{
  "horizontal_flip": true,
  "loss": "sigmoid",
  "encoder_arch": "resnet_bottleneck",
  "encoder_norm": "batchnorm",
  "encoder_depths": [2, 5, 5],
  "text_encoder_causal": true,
  "text_encoder_norm_position": "pre",
  "text_encoder_activation": "quick_gelu",
  "text_encoder_mlp_ratio": 6,
  "text_encoder_head_dim": 64,
  "init": "torch_default",
  "optimizer": "adamw",
  "lr": 0.0022,
  "eps": 1e-08,
  "batch_size": 256
}
Rows from block 8 of the image encoder of a small contrastive image-text model, named by matrix and row number. Rows with one number belong to one channel. Each number is 50 + 12 x the weight over its row's rms, rounded and kept within 0 to 99. All counts start at 0.
Before each channel's rows are labels from the 100 images, of 14848, where the channel reaches its highest value: "responds to" is what is common among them. Only what is clearly more common there than usual is listed. The data: photos with spoken descriptions (Open Images, Localized Narratives). In brackets: how many of the 100.
# convs1: 3x3 conv (encoder.blocks.8.convs.1.weight, 128x128x3x3, each kernel summed), inputs 0-127
# convs2: expand pointwise conv (encoder.blocks.8.convs.2.weight, 512x128x1x1, transposed), outputs 0-127

responds to: text has "trees" (92); text has "sky" (73)
convs1.60:51 37 59 53 46 39 38 60 22 58 50 17 46 64 66 56 27 44 41 58 39 35 52 65 56 26 46 38 48 59 44 48 49 55 52 57 41 50 58 45 38 45 55 52 51 41 43 51 50 51 51 39 62 50 55 48 32 53 47 48 56 47 60 55 59 63 56 30 38 53 52 42 22 51 54 46 28 46 18 17 55 38 50 11 48 18 54 51 49 41 56 25 52 48 52 41 58 52 43 65 46 49 44 16 47 51 56 32 50 40 60 49 56 61 47 57 52 50 50 48 56 48 18 50 33 49 52 65
convs2.60:65 60 46 28 46 51 37 53 43 64 54 59 44 66 52 18 42 61 57 51 26 43 58 42 63 56 78 59 49 53 44 62 64 57 61 69 57 59 54 52 47 38 39 42 39 37 63 69 49 44 60 59 59 47 54 34 25 44 34 65 43 50 86 54 54 53 48 31 57 67 46 65 39 59 61 64 43 44 71 68 57 74 73 60 71 58 42 47 52 69 58 56 34 54 39 62 46 54 39 45 38 44 29 52 34 32 51 47 46 56 56 59 43 58 68 41 65 73 38 53 30 63 49 32 53 46 65 23

responds to: text has "wearing" (33); text has "man" (31)
convs1.55:60 62 39 51 56 48 43 33 64 60 41 54 64 45 50 62 64 54 65 39 43 58 49 22 61 54 55 56 52 65 64 25 65 63 62 46 57 44 42 54 54 55 38 40 33 53 48 53 62 57 52 62 58 51 35 69 67 67 53 29 33 46 46 53 48 25 36 63 50 56 29 62 58 41 24 68 64 39 62 62 26 72 46 65 45 65 61 64 52 43 57 64 32 49 76 58 66 70 47 66 64 43 40 48 59 54 48 48 49 65 42 52 63 52 60 41 59 60 53 50 63 62 62 63 71 59 73 39
convs2.55:41 44 35 58 45 50 42 41 71 41 48 59 30 56 63 57 74 35 35 75 59 66 37 32 38 42 65 59 61 60 44 56 44 42 63 60 67 51 61 56 70 53 70 65 49 33 43 59 37 49 61 49 36 54 49 68 31 42 50 44 42 45 77 42 38 57 59 52 33 51 68 56 19 59 43 85 28 60 46 42 54 53 51 51 51 42 55 65 59 66 75 27 45 27 46 47 52 42 55 44 42 60 34 36 44 47 71 48 53 52 38 46 47 43 44 44 55 38 53 51 61 52 63 47 49 39 36 51

responds to: text has "trees" (65); text has "sky" (62); text has "road" (52); text has "buildings" (44)
convs1.108:59 52 42 60 40 50 58 51 54 42 57 50 53 53 46 42 48 54 65 42 53 45 60 41 72 56 49 47 44 38 53 44 47 53 50 41 49 03 36 50 53 60 43 47 61 47 51 36 40 45 46 40 42 00 41 44 58 50 02 50 38 47 62 46 48 41 57 43 53 49 55 54 59 35 56 51 50 52 44 58 30 57 68 48 03 54 44 68 51 51 46 47 25 48 53 43 41 56 40 54 49 31 30 52 52 31 47 44 36 52 30 44 62 50 40 39 48 46 63 61 43 52 43 48 43 58 56 50
convs2.108:51 52 43 49 71 57 40 48 52 48 58 60 52 47 74 47 53 69 39 55 58 75 65 36 39 45 68 57 64 44 46 54 36 56 48 50 54 49 45 57 60 31 55 54 49 36 57 59 42 38 53 87 46 52 37 75 62 31 56 42 56 43 46 71 53 66 41 68 43 28 47 44 44 70 61 60 35 50 60 46 56 23 43 58 57 42 43 63 56 58 64 23 58 41 46 40 59 34 44 31 67 54 34 13 38 63 52 39 56 63 53 64 59 55 31 53 44 67 54 44 64 70 32 38 33 46 42 51

responds to: text has "table" (45); text has "wall" (41)
convs1.61:42 54 58 23 48 52 45 36 50 45 43 44 46 48 54 54 52 48 56 57 59 52 51 33 53 41 48 37 37 62 47 48 50 43 59 54 37 31 45 47 47 50 25 27 50 50 48 56 39 28 50 30 52 34 24 50 45 14 28 43 39 56 32 35 13 61 41 44 51 28 58 49 49 24 52 46 48 34 41 49 52 50 44 46 33 46 48 44 56 42 00 40 33 64 56 44 33 24 55 47 56 45 40 47 38 47 34 53 39 50 58 54 28 56 42 52 52 38 46 49 51 49 43 51 42 43 55 50
convs2.61:52 52 49 41 23 43 49 52 59 60 48 48 31 33 51 46 36 51 35 73 39 44 47 50 44 60 68 38 38 44 48 18 58 45 65 56 43 54 54 48 61 53 59 64 61 37 39 48 71 37 58 74 39 37 30 48 28 75 61 63 64 46 54 38 34 70 59 44 36 54 43 54 35 36 42 53 48 56 47 40 75 60 45 34 37 33 49 51 47 53 74 55 58 47 64 55 56 48 59 59 38 57 34 61 32 61 59 57 76 65 45 64 55 41 41 42 59 53 55 58 48 56 62 66 39 61 39 44

responds to: text has "trees" (80); text has "sky" (76); text has "buildings" (36); text has "road" (25)
convs1.37:58 48 55 59 45 43 43 61 18 70 42 13 44 59 63 41 08 45 40 48 44 16 47 54 56 29 44 49 53 41 48 49 55 48 56 59 45 56 49 47 46 65 54 56 50 43 49 23 52 47 56 44 61 56 52 61 39 52 52 47 50 51 57 65 48 48 47 51 40 47 45 58 42 55 44 44 41 36 44 18 42 61 40 38 54 09 59 53 54 54 58 34 55 54 57 58 59 54 47 47 43 51 43 00 44 48 46 47 52 50 55 53 55 55 49 51 60 48 47 43 69 52 42 56 55 59 57 56
convs2.37:58 61 42 29 53 41 37 60 43 56 57 59 38 49 55 37 26 58 71 62 31 55 55 44 53 68 61 63 38 41 48 59 54 48 50 49 63 74 60 71 63 54 43 71 51 33 59 58 52 44 49 58 48 48 47 32 46 46 47 50 37 61 72 67 47 55 53 30 51 75 42 53 19 71 42 60 57 65 70 69 60 44 60 43 67 40 43 48 53 65 57 50 52 69 39 52 44 29 32 48 19 43 41 59 58 50 50 56 50 50 42 52 41 57 47 49 66 69 33 47 41 42 42 48 56 42 46 43

responds to: text has "people" (66); text has "sitting" (37)
convs1.124:35 64 38 51 46 49 18 34 48 36 51 54 48 34 51 23 35 60 35 55 40 29 40 49 45 57 57 72 51 30 61 31 52 46 39 44 50 44 76 37 16 24 52 40 59 48 27 36 52 34 66 53 43 43 47 43 56 44 48 50 47 63 47 58 56 40 38 29 65 48 55 64 72 41 70 57 36 42 49 51 58 63 47 38 45 49 47 56 61 59 46 42 42 45 62 21 40 42 45 42 65 34 57 43 58 59 46 49 55 56 37 51 58 55 29 48 34 60 59 56 35 30 52 30 42 43 61 38
convs2.124:40 55 51 61 35 68 60 72 53 64 62 64 47 47 44 33 58 46 43 66 44 58 50 53 46 45 57 40 71 58 36 52 64 53 55 44 59 74 65 48 61 56 39 68 42 49 58 68 48 36 51 39 40 42 64 67 27 51 62 34 27 49 43 47 57 61 50 57 36 55 64 52 26 61 56 71 51 76 64 55 62 56 43 66 65 37 58 44 53 54 46 41 23 39 61 37 56 43 47 36 45 74 60 33 61 33 56 68 48 71 46 39 57 71 40 30 27 58 39 53 47 54 54 54 56 40 48 66

responds to: text has "table" (40); text has "food" (39); text has "plate" (28)
convs1.122:49 41 53 58 28 58 54 41 67 42 56 70 51 51 34 68 61 63 53 66 65 61 13 55 63 60 70 50 59 61 61 44 58 42 35 66 59 40 59 57 49 30 62 41 53 57 37 56 60 57 49 64 43 29 36 59 54 53 33 49 28 30 36 70 49 64 50 50 38 22 39 37 50 41 57 47 51 53 56 66 32 44 53 56 31 64 59 59 49 45 44 60 45 54 30 57 58 50 33 36 47 42 58 68 59 27 48 42 52 66 37 66 58 34 76 38 48 55 68 46 43 57 62 38 47 51 32 55
convs2.122:42 51 45 68 49 52 50 51 40 49 61 50 42 57 52 51 55 69 56 50 52 30 55 46 59 43 49 66 19 60 69 39 35 40 49 54 57 62 56 61 58 50 61 70 44 61 41 48 55 44 54 69 53 54 51 38 41 58 61 59 39 62 54 45 78 51 61 35 43 40 53 54 46 44 39 48 63 36 60 37 38 46 32 63 45 67 46 49 38 48 46 60 44 58 62 59 51 25 59 69 42 64 50 57 49 63 64 44 55 43 55 59 53 55 73 46 52 57 61 38 27 65 64 43 40 57 46 32

responds to: text has "wall" (47); text has "sitting" (35)
convs1.96:35 55 45 57 55 64 69 43 40 65 61 51 50 48 62 51 48 52 49 58 53 49 41 56 40 45 54 59 52 46 36 46 48 43 63 58 60 26 46 39 36 30 42 24 61 40 67 59 55 68 52 74 50 27 34 53 57 53 27 58 34 50 42 66 45 54 52 62 29 55 51 24 50 19 63 49 47 59 59 43 55 30 47 57 27 47 45 47 41 30 75 56 38 37 30 52 58 66 41 50 36 38 48 44 43 27 58 44 40 68 57 45 61 52 49 69 55 19 51 46 52 60 59 66 71 39 36 54
convs2.96:60 58 41 68 63 54 55 52 47 31 62 51 57 54 44 45 43 53 34 49 65 72 47 45 33 59 47 47 43 36 59 28 40 56 53 52 45 52 52 57 53 22 63 50 37 41 52 61 65 57 52 58 48 34 44 60 55 65 63 39 55 60 33 61 50 68 28 68 49 35 73 44 51 38 55 38 46 49 45 63 73 54 42 51 57 49 40 57 40 40 60 59 67 41 54 30 70 61 72 47 75 35 26 36 51 68 42 40 54 48 65 60 54 36 46 46 67 77 47 59 43 44 49 44 43 74 59 43

responds to: text has "wall" (52); text has "sitting" (41); text has "table" (36); text has "man" (30)
convs1.84:59 52 43 41 49 51 40 38 49 53 55 56 47 37 52 52 54 55 46 42 48 52 47 51 22 58 52 54 50 34 49 46 52 40 46 52 50 04 52 45 50 42 52 17 53 54 52 55 52 43 47 55 50 09 24 41 46 33 04 61 64 58 24 52 51 57 44 54 47 51 46 47 53 05 60 49 48 50 55 47 54 41 39 49 10 54 42 54 36 48 48 57 14 51 48 55 48 41 56 45 45 52 52 55 44 47 59 47 49 57 57 52 37 49 53 56 46 41 40 46 43 41 55 51 51 44 47 48
convs2.84:59 50 46 62 63 61 45 53 57 46 51 62 60 15 42 51 42 53 43 49 31 60 45 38 54 60 50 41 58 45 50 52 58 51 36 43 41 60 27 40 74 55 55 57 35 36 47 44 55 38 57 76 43 44 39 43 47 56 51 58 37 53 16 65 42 71 54 54 47 56 49 38 51 51 36 51 55 65 56 76 51 63 44 55 27 62 43 52 75 46 66 58 76 60 42 30 70 53 48 38 55 49 28 42 73 66 53 56 43 55 45 42 55 43 42 43 51 43 36 51 64 47 44 49 53 51 25 42

responds to: text has "two" (29); text has "wearing" (29); text has "woman" (26)
convs1.94:61 41 47 59 47 41 53 72 52 47 51 52 56 56 61 47 53 45 61 38 49 48 47 56 57 39 52 46 42 40 42 51 53 46 40 48 54 02 50 42 56 62 31 57 63 49 44 41 40 46 52 40 40 00 50 55 37 54 00 52 30 54 69 58 65 49 62 52 52 43 54 41 52 39 65 37 53 48 51 55 38 54 63 52 00 54 47 52 44 52 53 52 32 46 51 62 42 45 50 56 34 44 43 57 52 35 53 46 40 43 45 47 64 43 52 52 55 36 45 58 64 44 45 62 37 54 55 55
convs2.94:51 34 53 44 51 57 46 50 32 40 32 55 65 37 38 73 63 44 58 50 54 62 58 39 47 52 59 59 62 41 42 51 32 48 42 64 47 67 39 64 58 29 58 62 56 56 40 41 58 50 52 89 44 57 47 61 69 69 51 37 61 38 49 47 35 45 44 85 49 33 51 29 35 50 46 65 47 55 33 41 76 33 65 47 26 63 73 55 41 69 59 55 63 48 51 33 55 49 53 43 77 58 30 31 25 52 32 44 58 50 51 42 72 51 38 70 44 32 59 44 55 62 46 35 52 62 44 43

responds to: text has "sky" (60); text has "building" (32); text has "road" (31)
convs1.0:52 64 44 70 53 70 52 49 43 61 59 43 43 48 24 54 38 48 39 40 53 36 72 28 51 49 45 54 42 53 58 27 53 45 59 78 52 45 15 43 30 57 61 43 64 47 62 29 55 38 47 40 65 46 50 52 57 34 53 70 73 27 52 52 37 54 43 49 59 57 44 68 47 46 52 47 40 45 38 48 20 69 64 50 49 45 53 65 61 45 57 44 54 64 59 34 57 30 47 40 40 40 32 38 40 37 44 34 41 71 67 52 54 26 34 52 43 37 36 57 47 60 41 45 52 58 58 67
convs2.0:42 45 42 61 45 70 78 42 51 33 76 44 57 45 35 56 40 67 40 63 75 53 36 48 19 40 62 55 63 46 63 55 47 54 70 54 40 43 65 92 66 59 72 50 53 53 51 51 38 42 55 50 31 47 33 66 31 50 48 55 50 57 55 51 32 66 74 35 34 50 66 77 41 54 56 43 40 66 54 50 57 63 39 38 63 31 32 43 69 59 49 44 50 38 53 40 48 45 39 54 32 64 46 41 40 61 70 38 57 54 33 63 68 54 51 34 63 37 58 73 45 63 54 46 39 53 42 33

responds to: text has "table" (39); text has "sitting" (37)
convs1.127:37 42 36 60 38 34 31 39 49 39 31 53 38 44 56 38 48 43 29 61 38 48 42 57 62 29 42 56 46 60 42 33 51 48 39 43 44 61 55 52 14 35 47 46 41 24 24 53 43 25 51 42 62 56 56 47 52 43 67 31 43 48 39 54 49 54 36 31 68 44 30 53 53 50 43 58 42 28 49 62 47 38 49 34 64 48 52 47 59 56 47 39 68 51 57 22 39 32 12 44 74 58 56 54 39 43 41 36 59 60 39 50 54 49 36 43 36 52 60 58 49 52 53 27 41 44 59 51
convs2.127:50 57 46 28 35 50 36 43 47 45 53 56 42 41 47 42 52 45 41 49 64 40 58 34 63 57 43 57 40 43 54 68 63 61 38 65 53 39 35 45 36 42 40 30 45 42 50 36 60 72 55 60 67 72 55 57 69 48 67 48 55 55 41 46 76 52 52 40 40 58 31 36 72 38 55 27 51 57 40 29 35 40 54 56 46 51 62 54 38 49 43 74 45 53 35 50 39 56 56 65 39 51 41 47 60 45 41 57 40 42 49 49 44 45 73 39 54 43 51 54 41 45 49 54 53 41 54 19

responds to: text has "people" (68); text has "standing" (60); text has "group" (30); text has "them" (26)
convs1.54:58 70 43 61 48 42 33 53 59 50 56 69 73 37 52 40 34 57 26 47 50 36 38 45 45 47 54 62 60 49 56 45 61 60 45 47 54 60 36 29 27 31 50 55 45 57 31 29 50 51 55 47 67 58 54 52 39 53 60 37 36 68 63 54 35 48 21 34 47 40 54 39 47 61 55 50 41 57 46 63 35 60 58 47 60 49 75 54 48 48 52 39 65 51 29 25 53 54 37 59 45 13 68 61 62 42 70 34 32 34 36 54 41 50 32 48 59 43 61 53 58 40 57 50 49 48 19 56
convs2.54:60 49 43 82 54 72 70 67 45 32 54 56 52 45 48 55 58 44 37 77 52 45 28 43 40 55 53 29 57 44 50 58 54 48 23 27 33 69 52 64 66 54 47 50 07 38 65 59 68 50 46 56 37 58 66 61 31 49 64 78 47 88 41 50 48 55 36 58 48 46 51 78 37 28 41 52 52 80 49 58 48 47 37 49 43 57 71 41 42 52 62 53 69 41 55 41 62 44 60 39 43 56 50 33 49 39 39 50 49 44 45 47 64 30 60 46 66 50 38 74 52 60 45 66 49 48 47 61

responds to: text has "wearing" (33); text has "man" (29)
convs1.71:45 33 46 52 45 40 66 53 45 32 55 57 43 46 59 42 44 50 42 47 31 45 39 47 46 40 52 40 33 49 43 63 48 46 39 32 48 24 39 48 43 53 50 45 64 28 54 32 31 33 38 39 37 29 45 45 33 42 14 64 53 55 59 46 48 48 67 46 60 24 52 48 42 31 59 50 50 50 44 52 46 46 61 48 17 57 40 51 42 38 37 57 20 51 62 47 38 22 50 42 49 50 60 66 44 40 51 56 46 59 29 37 62 54 38 44 17 43 41 59 25 46 45 25 40 45 58 48
convs2.71:34 66 48 66 69 37 53 36 34 73 51 40 37 46 30 51 47 46 52 65 40 43 47 64 61 43 53 62 45 35 30 35 26 57 42 64 62 76 42 44 56 47 54 67 44 52 44 35 42 56 57 55 48 53 53 39 47 60 43 42 53 65 56 60 60 33 68 43 19 53 52 46 18 62 62 61 50 60 61 40 71 56 50 58 37 46 63 43 29 55 53 44 43 40 33 51 63 55 49 40 34 57 38 63 30 33 45 52 71 51 46 51 56 66 62 45 22 40 61 57 37 55 42 42 51 57 37 54

responds to: text has "people" (61); text has "standing" (57)
convs1.56:36 50 40 44 22 43 65 34 56 45 50 63 34 42 60 40 55 29 29 41 40 56 39 29 82 39 59 44 45 83 42 36 46 55 56 33 38 41 52 36 25 59 51 35 42 40 45 48 46 39 46 36 46 41 46 56 48 53 41 49 19 44 43 59 37 33 51 30 31 27 40 69 38 37 56 47 50 49 43 59 34 54 49 38 41 58 54 43 59 46 26 49 40 23 54 45 49 37 44 56 50 54 54 62 46 44 68 48 65 42 61 31 55 53 24 39 44 45 35 36 50 48 56 61 37 44 57 54
convs2.56:64 36 45 62 38 39 48 71 42 45 65 45 49 57 53 31 62 62 56 47 61 40 32 54 33 62 63 28 69 53 69 52 46 42 44 38 50 48 46 44 38 54 30 50 67 52 63 70 62 65 54 49 64 40 49 38 38 47 51 56 57 51 63 52 60 47 49 35 45 61 43 54 44 68 59 54 55 51 33 57 31 46 45 42 46 57 33 27 47 56 55 47 39 81 24 38 59 71 56 58 32 60 57 58 56 49 57 72 62 50 41 41 57 37 39 32 49 56 48 50 42 55 46 82 57 46 40 52

responds to: text has "sitting" (50); text has "people" (50); text has "wall" (49); text has "table" (48)
convs1.59:40 51 40 63 46 50 56 54 41 44 33 53 52 39 56 44 40 33 47 51 48 40 61 59 59 33 37 55 50 58 00 49 46 17 61 35 58 44 38 42 43 39 57 36 54 23 56 47 33 31 43 46 58 46 48 51 44 41 36 48 67 46 54 60 40 44 51 62 49 56 57 40 55 35 50 36 50 30 55 46 43 31 54 56 44 44 56 35 53 37 60 56 48 50 41 48 35 50 25 09 49 43 62 47 25 28 32 44 45 69 43 44 51 49 38 43 43 18 50 53 49 50 57 39 34 43 44 55
convs2.59:41 43 58 45 54 70 54 49 63 47 53 32 46 60 33 60 51 65 34 36 60 49 58 40 54 46 68 50 28 28 55 42 45 70 49 61 51 48 56 56 44 57 48 52 51 39 50 59 65 69 40 48 43 47 66 54 69 57 53 76 54 64 65 43 46 57 34 53 39 55 36 60 37 35 55 49 33 58 58 51 62 71 34 61 41 52 57 34 39 39 57 67 54 48 57 64 60 69 62 45 68 32 47 37 42 35 49 48 52 45 57 63 48 53 41 42 60 47 55 56 26 66 47 55 56 75 53 35

responds to: text has "table" (30); text has "food" (27)
convs1.100:46 55 58 58 33 17 53 39 45 42 39 50 48 36 37 49 45 32 58 56 32 54 55 56 50 35 28 54 37 50 46 54 46 44 43 18 34 58 41 39 44 52 34 50 58 57 48 35 23 35 40 28 47 52 56 29 22 50 50 37 38 47 47 44 54 34 50 51 52 43 49 45 43 52 49 36 31 29 45 48 28 54 61 47 49 48 44 56 53 37 55 47 56 68 67 43 37 37 49 64 31 38 47 49 39 38 43 39 32 32 32 40 57 43 13 37 45 41 45 68 22 41 48 47 35 53 65 51
convs2.100:55 44 39 45 37 29 34 44 29 73 40 35 33 59 33 46 62 46 59 53 55 44 64 61 67 62 53 54 48 40 48 42 50 53 46 61 59 59 49 70 64 36 54 67 49 44 48 38 54 37 40 44 34 56 33 70 64 74 53 38 42 61 56 40 41 40 61 44 57 55 56 16 40 42 61 38 66 52 50 40 58 50 47 45 56 50 62 62 17 49 48 62 44 44 54 36 46 53 49 56 41 62 54 67 57 63 51 66 60 75 40 39 31 50 44 60 47 45 58 54 41 52 35 49 54 45 41 45

responds to: text has "people" (70); text has "standing" (52); text has "sitting" (32); text has "group" (29)
convs1.72:43 69 46 63 44 45 42 51 61 37 43 58 44 51 25 47 41 33 41 54 50 32 49 40 49 37 33 51 61 47 33 61 43 45 60 41 45 57 47 43 44 34 59 38 46 35 43 36 40 34 59 22 59 59 54 34 48 38 58 39 55 37 55 39 37 43 59 39 41 44 49 26 53 44 52 40 45 41 43 55 41 34 71 47 60 55 49 47 34 42 42 49 56 46 05 40 38 40 37 62 56 17 48 49 45 48 69 39 43 35 45 46 53 27 40 48 63 40 38 47 52 45 43 36 40 44 05 50
convs2.72:67 36 57 74 63 39 54 76 49 51 62 28 48 61 42 53 60 66 47 52 54 39 35 39 36 54 56 09 47 45 49 63 50 42 38 13 11 45 50 66 54 45 50 49 40 70 39 61 77 46 56 42 44 50 59 47 50 21 61 44 45 64 47 70 59 56 50 36 39 54 58 63 40 43 58 60 35 61 45 50 35 39 47 57 45 59 58 31 51 27 45 51 43 38 33 64 58 48 58 49 30 68 56 42 74 52 63 67 48 54 41 43 68 36 58 25 47 75 30 59 34 65 32 81 46 53 43 50

responds to: text has "sitting" (42); text has "table" (32)
convs1.67:43 43 28 47 49 53 60 38 49 50 51 47 63 55 58 48 41 53 32 38 40 52 33 46 46 65 56 45 71 54 43 47 53 54 52 53 53 42 49 31 39 34 73 33 47 31 44 43 50 65 32 60 32 41 51 39 43 51 46 44 23 53 56 48 41 43 63 55 30 66 37 37 53 34 55 44 50 46 49 45 61 32 53 64 46 46 35 67 32 30 46 50 44 28 19 47 57 62 36 64 24 34 39 45 58 43 54 53 50 78 30 48 49 48 65 41 36 39 49 60 16 44 54 35 57 34 21 43
convs2.67:59 46 47 61 78 48 68 42 54 61 29 49 42 53 49 58 58 41 29 58 24 48 50 48 54 68 46 46 43 43 48 29 69 52 41 52 46 45 43 43 59 21 56 54 24 46 40 49 48 47 55 63 46 48 38 57 55 38 63 44 35 78 22 81 53 36 60 50 35 51 53 60 44 35 40 53 61 56 55 43 48 60 50 78 51 41 53 73 57 36 59 71 45 33 43 56 48 65 48 52 43 65 47 37 57 71 46 49 72 64 29 44 39 53 65 39 51 37 37 58 43 54 22 49 45 57 28 31

responds to: text has "table" (40)
convs1.85:36 35 53 30 52 41 43 40 47 31 43 37 40 57 38 48 55 40 60 47 54 54 51 41 47 18 45 38 27 44 37 57 53 50 45 45 39 22 60 48 54 42 13 24 49 48 48 60 40 34 49 34 37 31 38 40 39 35 27 43 50 43 30 33 46 52 50 41 58 35 44 41 50 15 49 46 48 43 41 36 53 44 50 36 24 41 36 42 53 52 35 36 25 53 45 48 39 31 53 54 61 53 52 55 45 57 59 48 42 23 54 56 45 31 55 57 60 39 30 41 45 48 31 49 37 48 49 51
convs2.85:43 28 71 37 56 52 36 51 37 67 50 49 62 31 39 66 51 47 51 43 65 53 53 70 46 57 56 51 44 57 42 48 42 55 66 70 51 51 50 51 39 37 22 37 42 36 42 34 72 57 53 69 61 29 67 43 30 59 46 64 71 43 59 69 43 44 58 49 70 60 49 48 43 36 57 47 62 54 37 49 70 72 68 60 50 55 64 57 36 57 58 43 44 45 63 63 65 63 65 54 41 31 58 52 54 48 43 39 42 55 50 63 64 64 68 47 55 42 72 61 31 63 93 61 63 56 51 64

responds to: text has "table" (30)
convs1.4:46 60 55 57 45 57 37 50 61 32 45 19 44 50 30 62 60 53 65 68 58 49 60 47 75 42 54 43 52 66 52 52 46 49 62 62 52 50 61 54 37 36 58 51 45 54 48 66 56 55 66 32 64 46 56 57 61 48 48 52 56 25 47 43 37 53 52 43 51 68 43 34 63 55 46 51 52 46 24 57 48 32 63 35 49 44 37 52 56 53 51 35 59 58 57 30 52 46 32 51 44 28 09 20 57 40 48 26 45 59 63 54 56 30 40 51 54 53 50 56 55 54 15 27 48 55 64 69
convs2.4:66 59 64 43 44 35 44 45 63 40 66 45 46 55 39 38 28 56 43 62 54 45 47 58 24 46 49 65 51 68 32 53 58 35 58 65 67 25 72 44 36 55 48 27 60 45 36 61 54 51 63 34 60 37 38 35 39 56 19 48 45 49 67 42 30 63 61 37 45 51 53 55 65 21 46 36 44 70 61 59 52 70 65 37 66 66 38 45 53 53 55 60 77 54 46 69 53 54 47 70 36 37 49 38 42 67 43 50 59 62 41 43 45 70 85 39 59 30 68 56 29 47 56 36 46 51 40 47

responds to: text has "wall" (52); text has "man" (38); text has "table" (36); text has "sitting" (36)
convs1.120:37 65 53 32 51 52 28 40 52 54 46 48 46 45 50 57 53 55 40 51 48 49 52 43 33 46 47 48 55 60 56 47 53 42 57 68 41 31 49 42 44 36 45 00 50 50 49 58 53 42 58 51 57 39 29 43 36 25 35 47 57 54 24 43 36 66 40 52 30 61 51 46 63 04 54 42 45 34 46 47 54 41 24 52 41 52 47 59 40 51 41 51 33 58 31 48 54 36 53 62 41 55 48 51 44 40 45 44 62 63 66 55 15 47 71 64 52 33 44 43 49 43 48 46 52 36 29 51
convs2.120:60 34 43 38 46 49 36 45 56 65 46 48 14 28 41 31 48 40 30 72 19 36 35 41 48 61 60 53 36 45 50 72 56 49 53 46 48 60 49 48 71 49 55 64 29 37 41 48 82 33 64 47 53 63 52 31 44 45 46 55 42 63 44 53 52 56 57 53 66 53 37 44 36 30 20 51 62 62 52 61 40 40 46 50 36 55 46 53 58 38 59 67 73 51 26 58 58 28 55 47 39 42 38 55 67 64 46 58 30 51 37 48 44 45 63 52 56 49 37 46 40 49 47 64 66 31 27 30

responds to: text has "trees" (55); text has "people" (46)
convs1.117:38 45 22 47 39 39 54 47 48 34 49 49 47 42 51 33 46 50 38 00 40 47 37 48 62 35 54 40 50 61 47 49 45 56 12 51 59 48 36 60 54 37 55 45 25 27 40 31 47 47 31 65 27 50 40 52 38 43 42 47 38 54 40 48 49 51 53 57 42 37 27 36 51 44 34 41 48 40 50 57 36 56 46 54 46 44 42 42 53 42 38 45 42 45 26 52 49 47 54 52 39 44 40 53 47 38 53 40 47 53 27 46 38 50 36 37 22 36 46 47 35 40 49 33 58 38 27 35
convs2.117:53 45 48 72 50 61 73 52 65 60 33 62 50 80 35 47 62 46 41 49 52 53 46 56 45 41 52 48 53 36 54 58 60 59 47 52 62 63 54 39 60 69 36 53 30 31 46 36 52 09 56 31 55 42 47 57 66 78 60 52 45 65 45 21 32 61 57 79 63 24 49 65 48 56 68 62 62 55 62 39 55 71 43 56 50 29 50 63 55 49 30 42 36 49 50 36 49 61 46 45 66 54 65 71 55 48 49 64 31 55 42 18 54 38 36 57 63 29 54 72 60 58 56 58 73 47 53 52

responds to: text has "woman" (25)
convs1.1:66 34 49 31 44 50 31 60 33 62 51 49 56 41 48 44 51 43 47 60 46 58 46 58 26 55 39 45 50 24 41 38 40 31 35 58 54 55 52 59 23 53 57 56 57 69 39 42 51 40 41 51 28 59 41 46 51 44 51 45 68 26 47 42 69 55 74 57 44 38 45 49 52 51 56 33 22 41 48 23 63 48 57 42 52 46 32 65 32 51 56 64 41 42 30 66 50 49 37 37 41 34 44 50 26 36 43 31 22 56 33 48 56 38 58 56 44 37 42 37 31 36 49 53 46 61 34 34
convs2.1:49 62 45 58 82 45 42 58 58 54 46 56 22 68 57 49 42 40 52 65 44 57 47 60 55 44 42 43 55 50 60 54 48 36 38 24 34 39 70 41 55 37 36 58 61 58 48 66 49 38 58 65 52 57 54 42 54 50 48 30 32 55 58 68 46 37 43 49 43 59 60 27 62 50 45 73 68 41 46 70 37 48 53 70 29 65 52 54 67 18 48 44 59 60 41 57 47 38 54 58 38 54 64 37 61 35 44 64 40 35 42 54 49 48 41 55 32 61 39 30 53 52 33 51 49 57 35 67

responds to: text has "sky" (84); text has "trees" (74); text has "water" (51); text has "buildings" (44)
convs1.123:41 58 32 48 52 48 47 52 34 34 48 34 46 61 53 00 20 50 38 21 45 12 25 43 68 33 54 41 52 46 50 58 48 54 43 59 53 49 46 58 47 52 62 52 46 26 43 12 49 47 46 58 54 50 44 59 56 59 45 44 27 56 48 53 50 49 48 47 53 38 42 56 74 49 42 55 44 39 46 52 47 70 44 37 46 27 39 68 56 64 49 37 42 51 44 44 50 55 53 56 62 59 34 18 50 50 44 52 66 56 32 49 54 52 47 53 33 54 51 54 49 50 39 34 45 49 42 49
convs2.123:56 52 43 39 61 54 45 76 54 70 60 39 62 52 71 54 43 66 37 33 38 50 66 33 41 54 60 40 68 38 55 42 56 66 62 34 44 49 42 56 53 56 62 59 41 40 48 48 47 42 58 35 31 37 42 55 50 45 60 39 24 59 51 63 35 50 56 47 48 68 50 63 53 60 53 53 63 64 74 52 62 40 46 50 50 52 42 66 42 31 32 53 47 38 53 27 29 46 50 66 38 47 39 43 48 57 65 64 54 82 40 33 46 53 49 39 65 65 23 65 54 38 41 58 57 71 39 56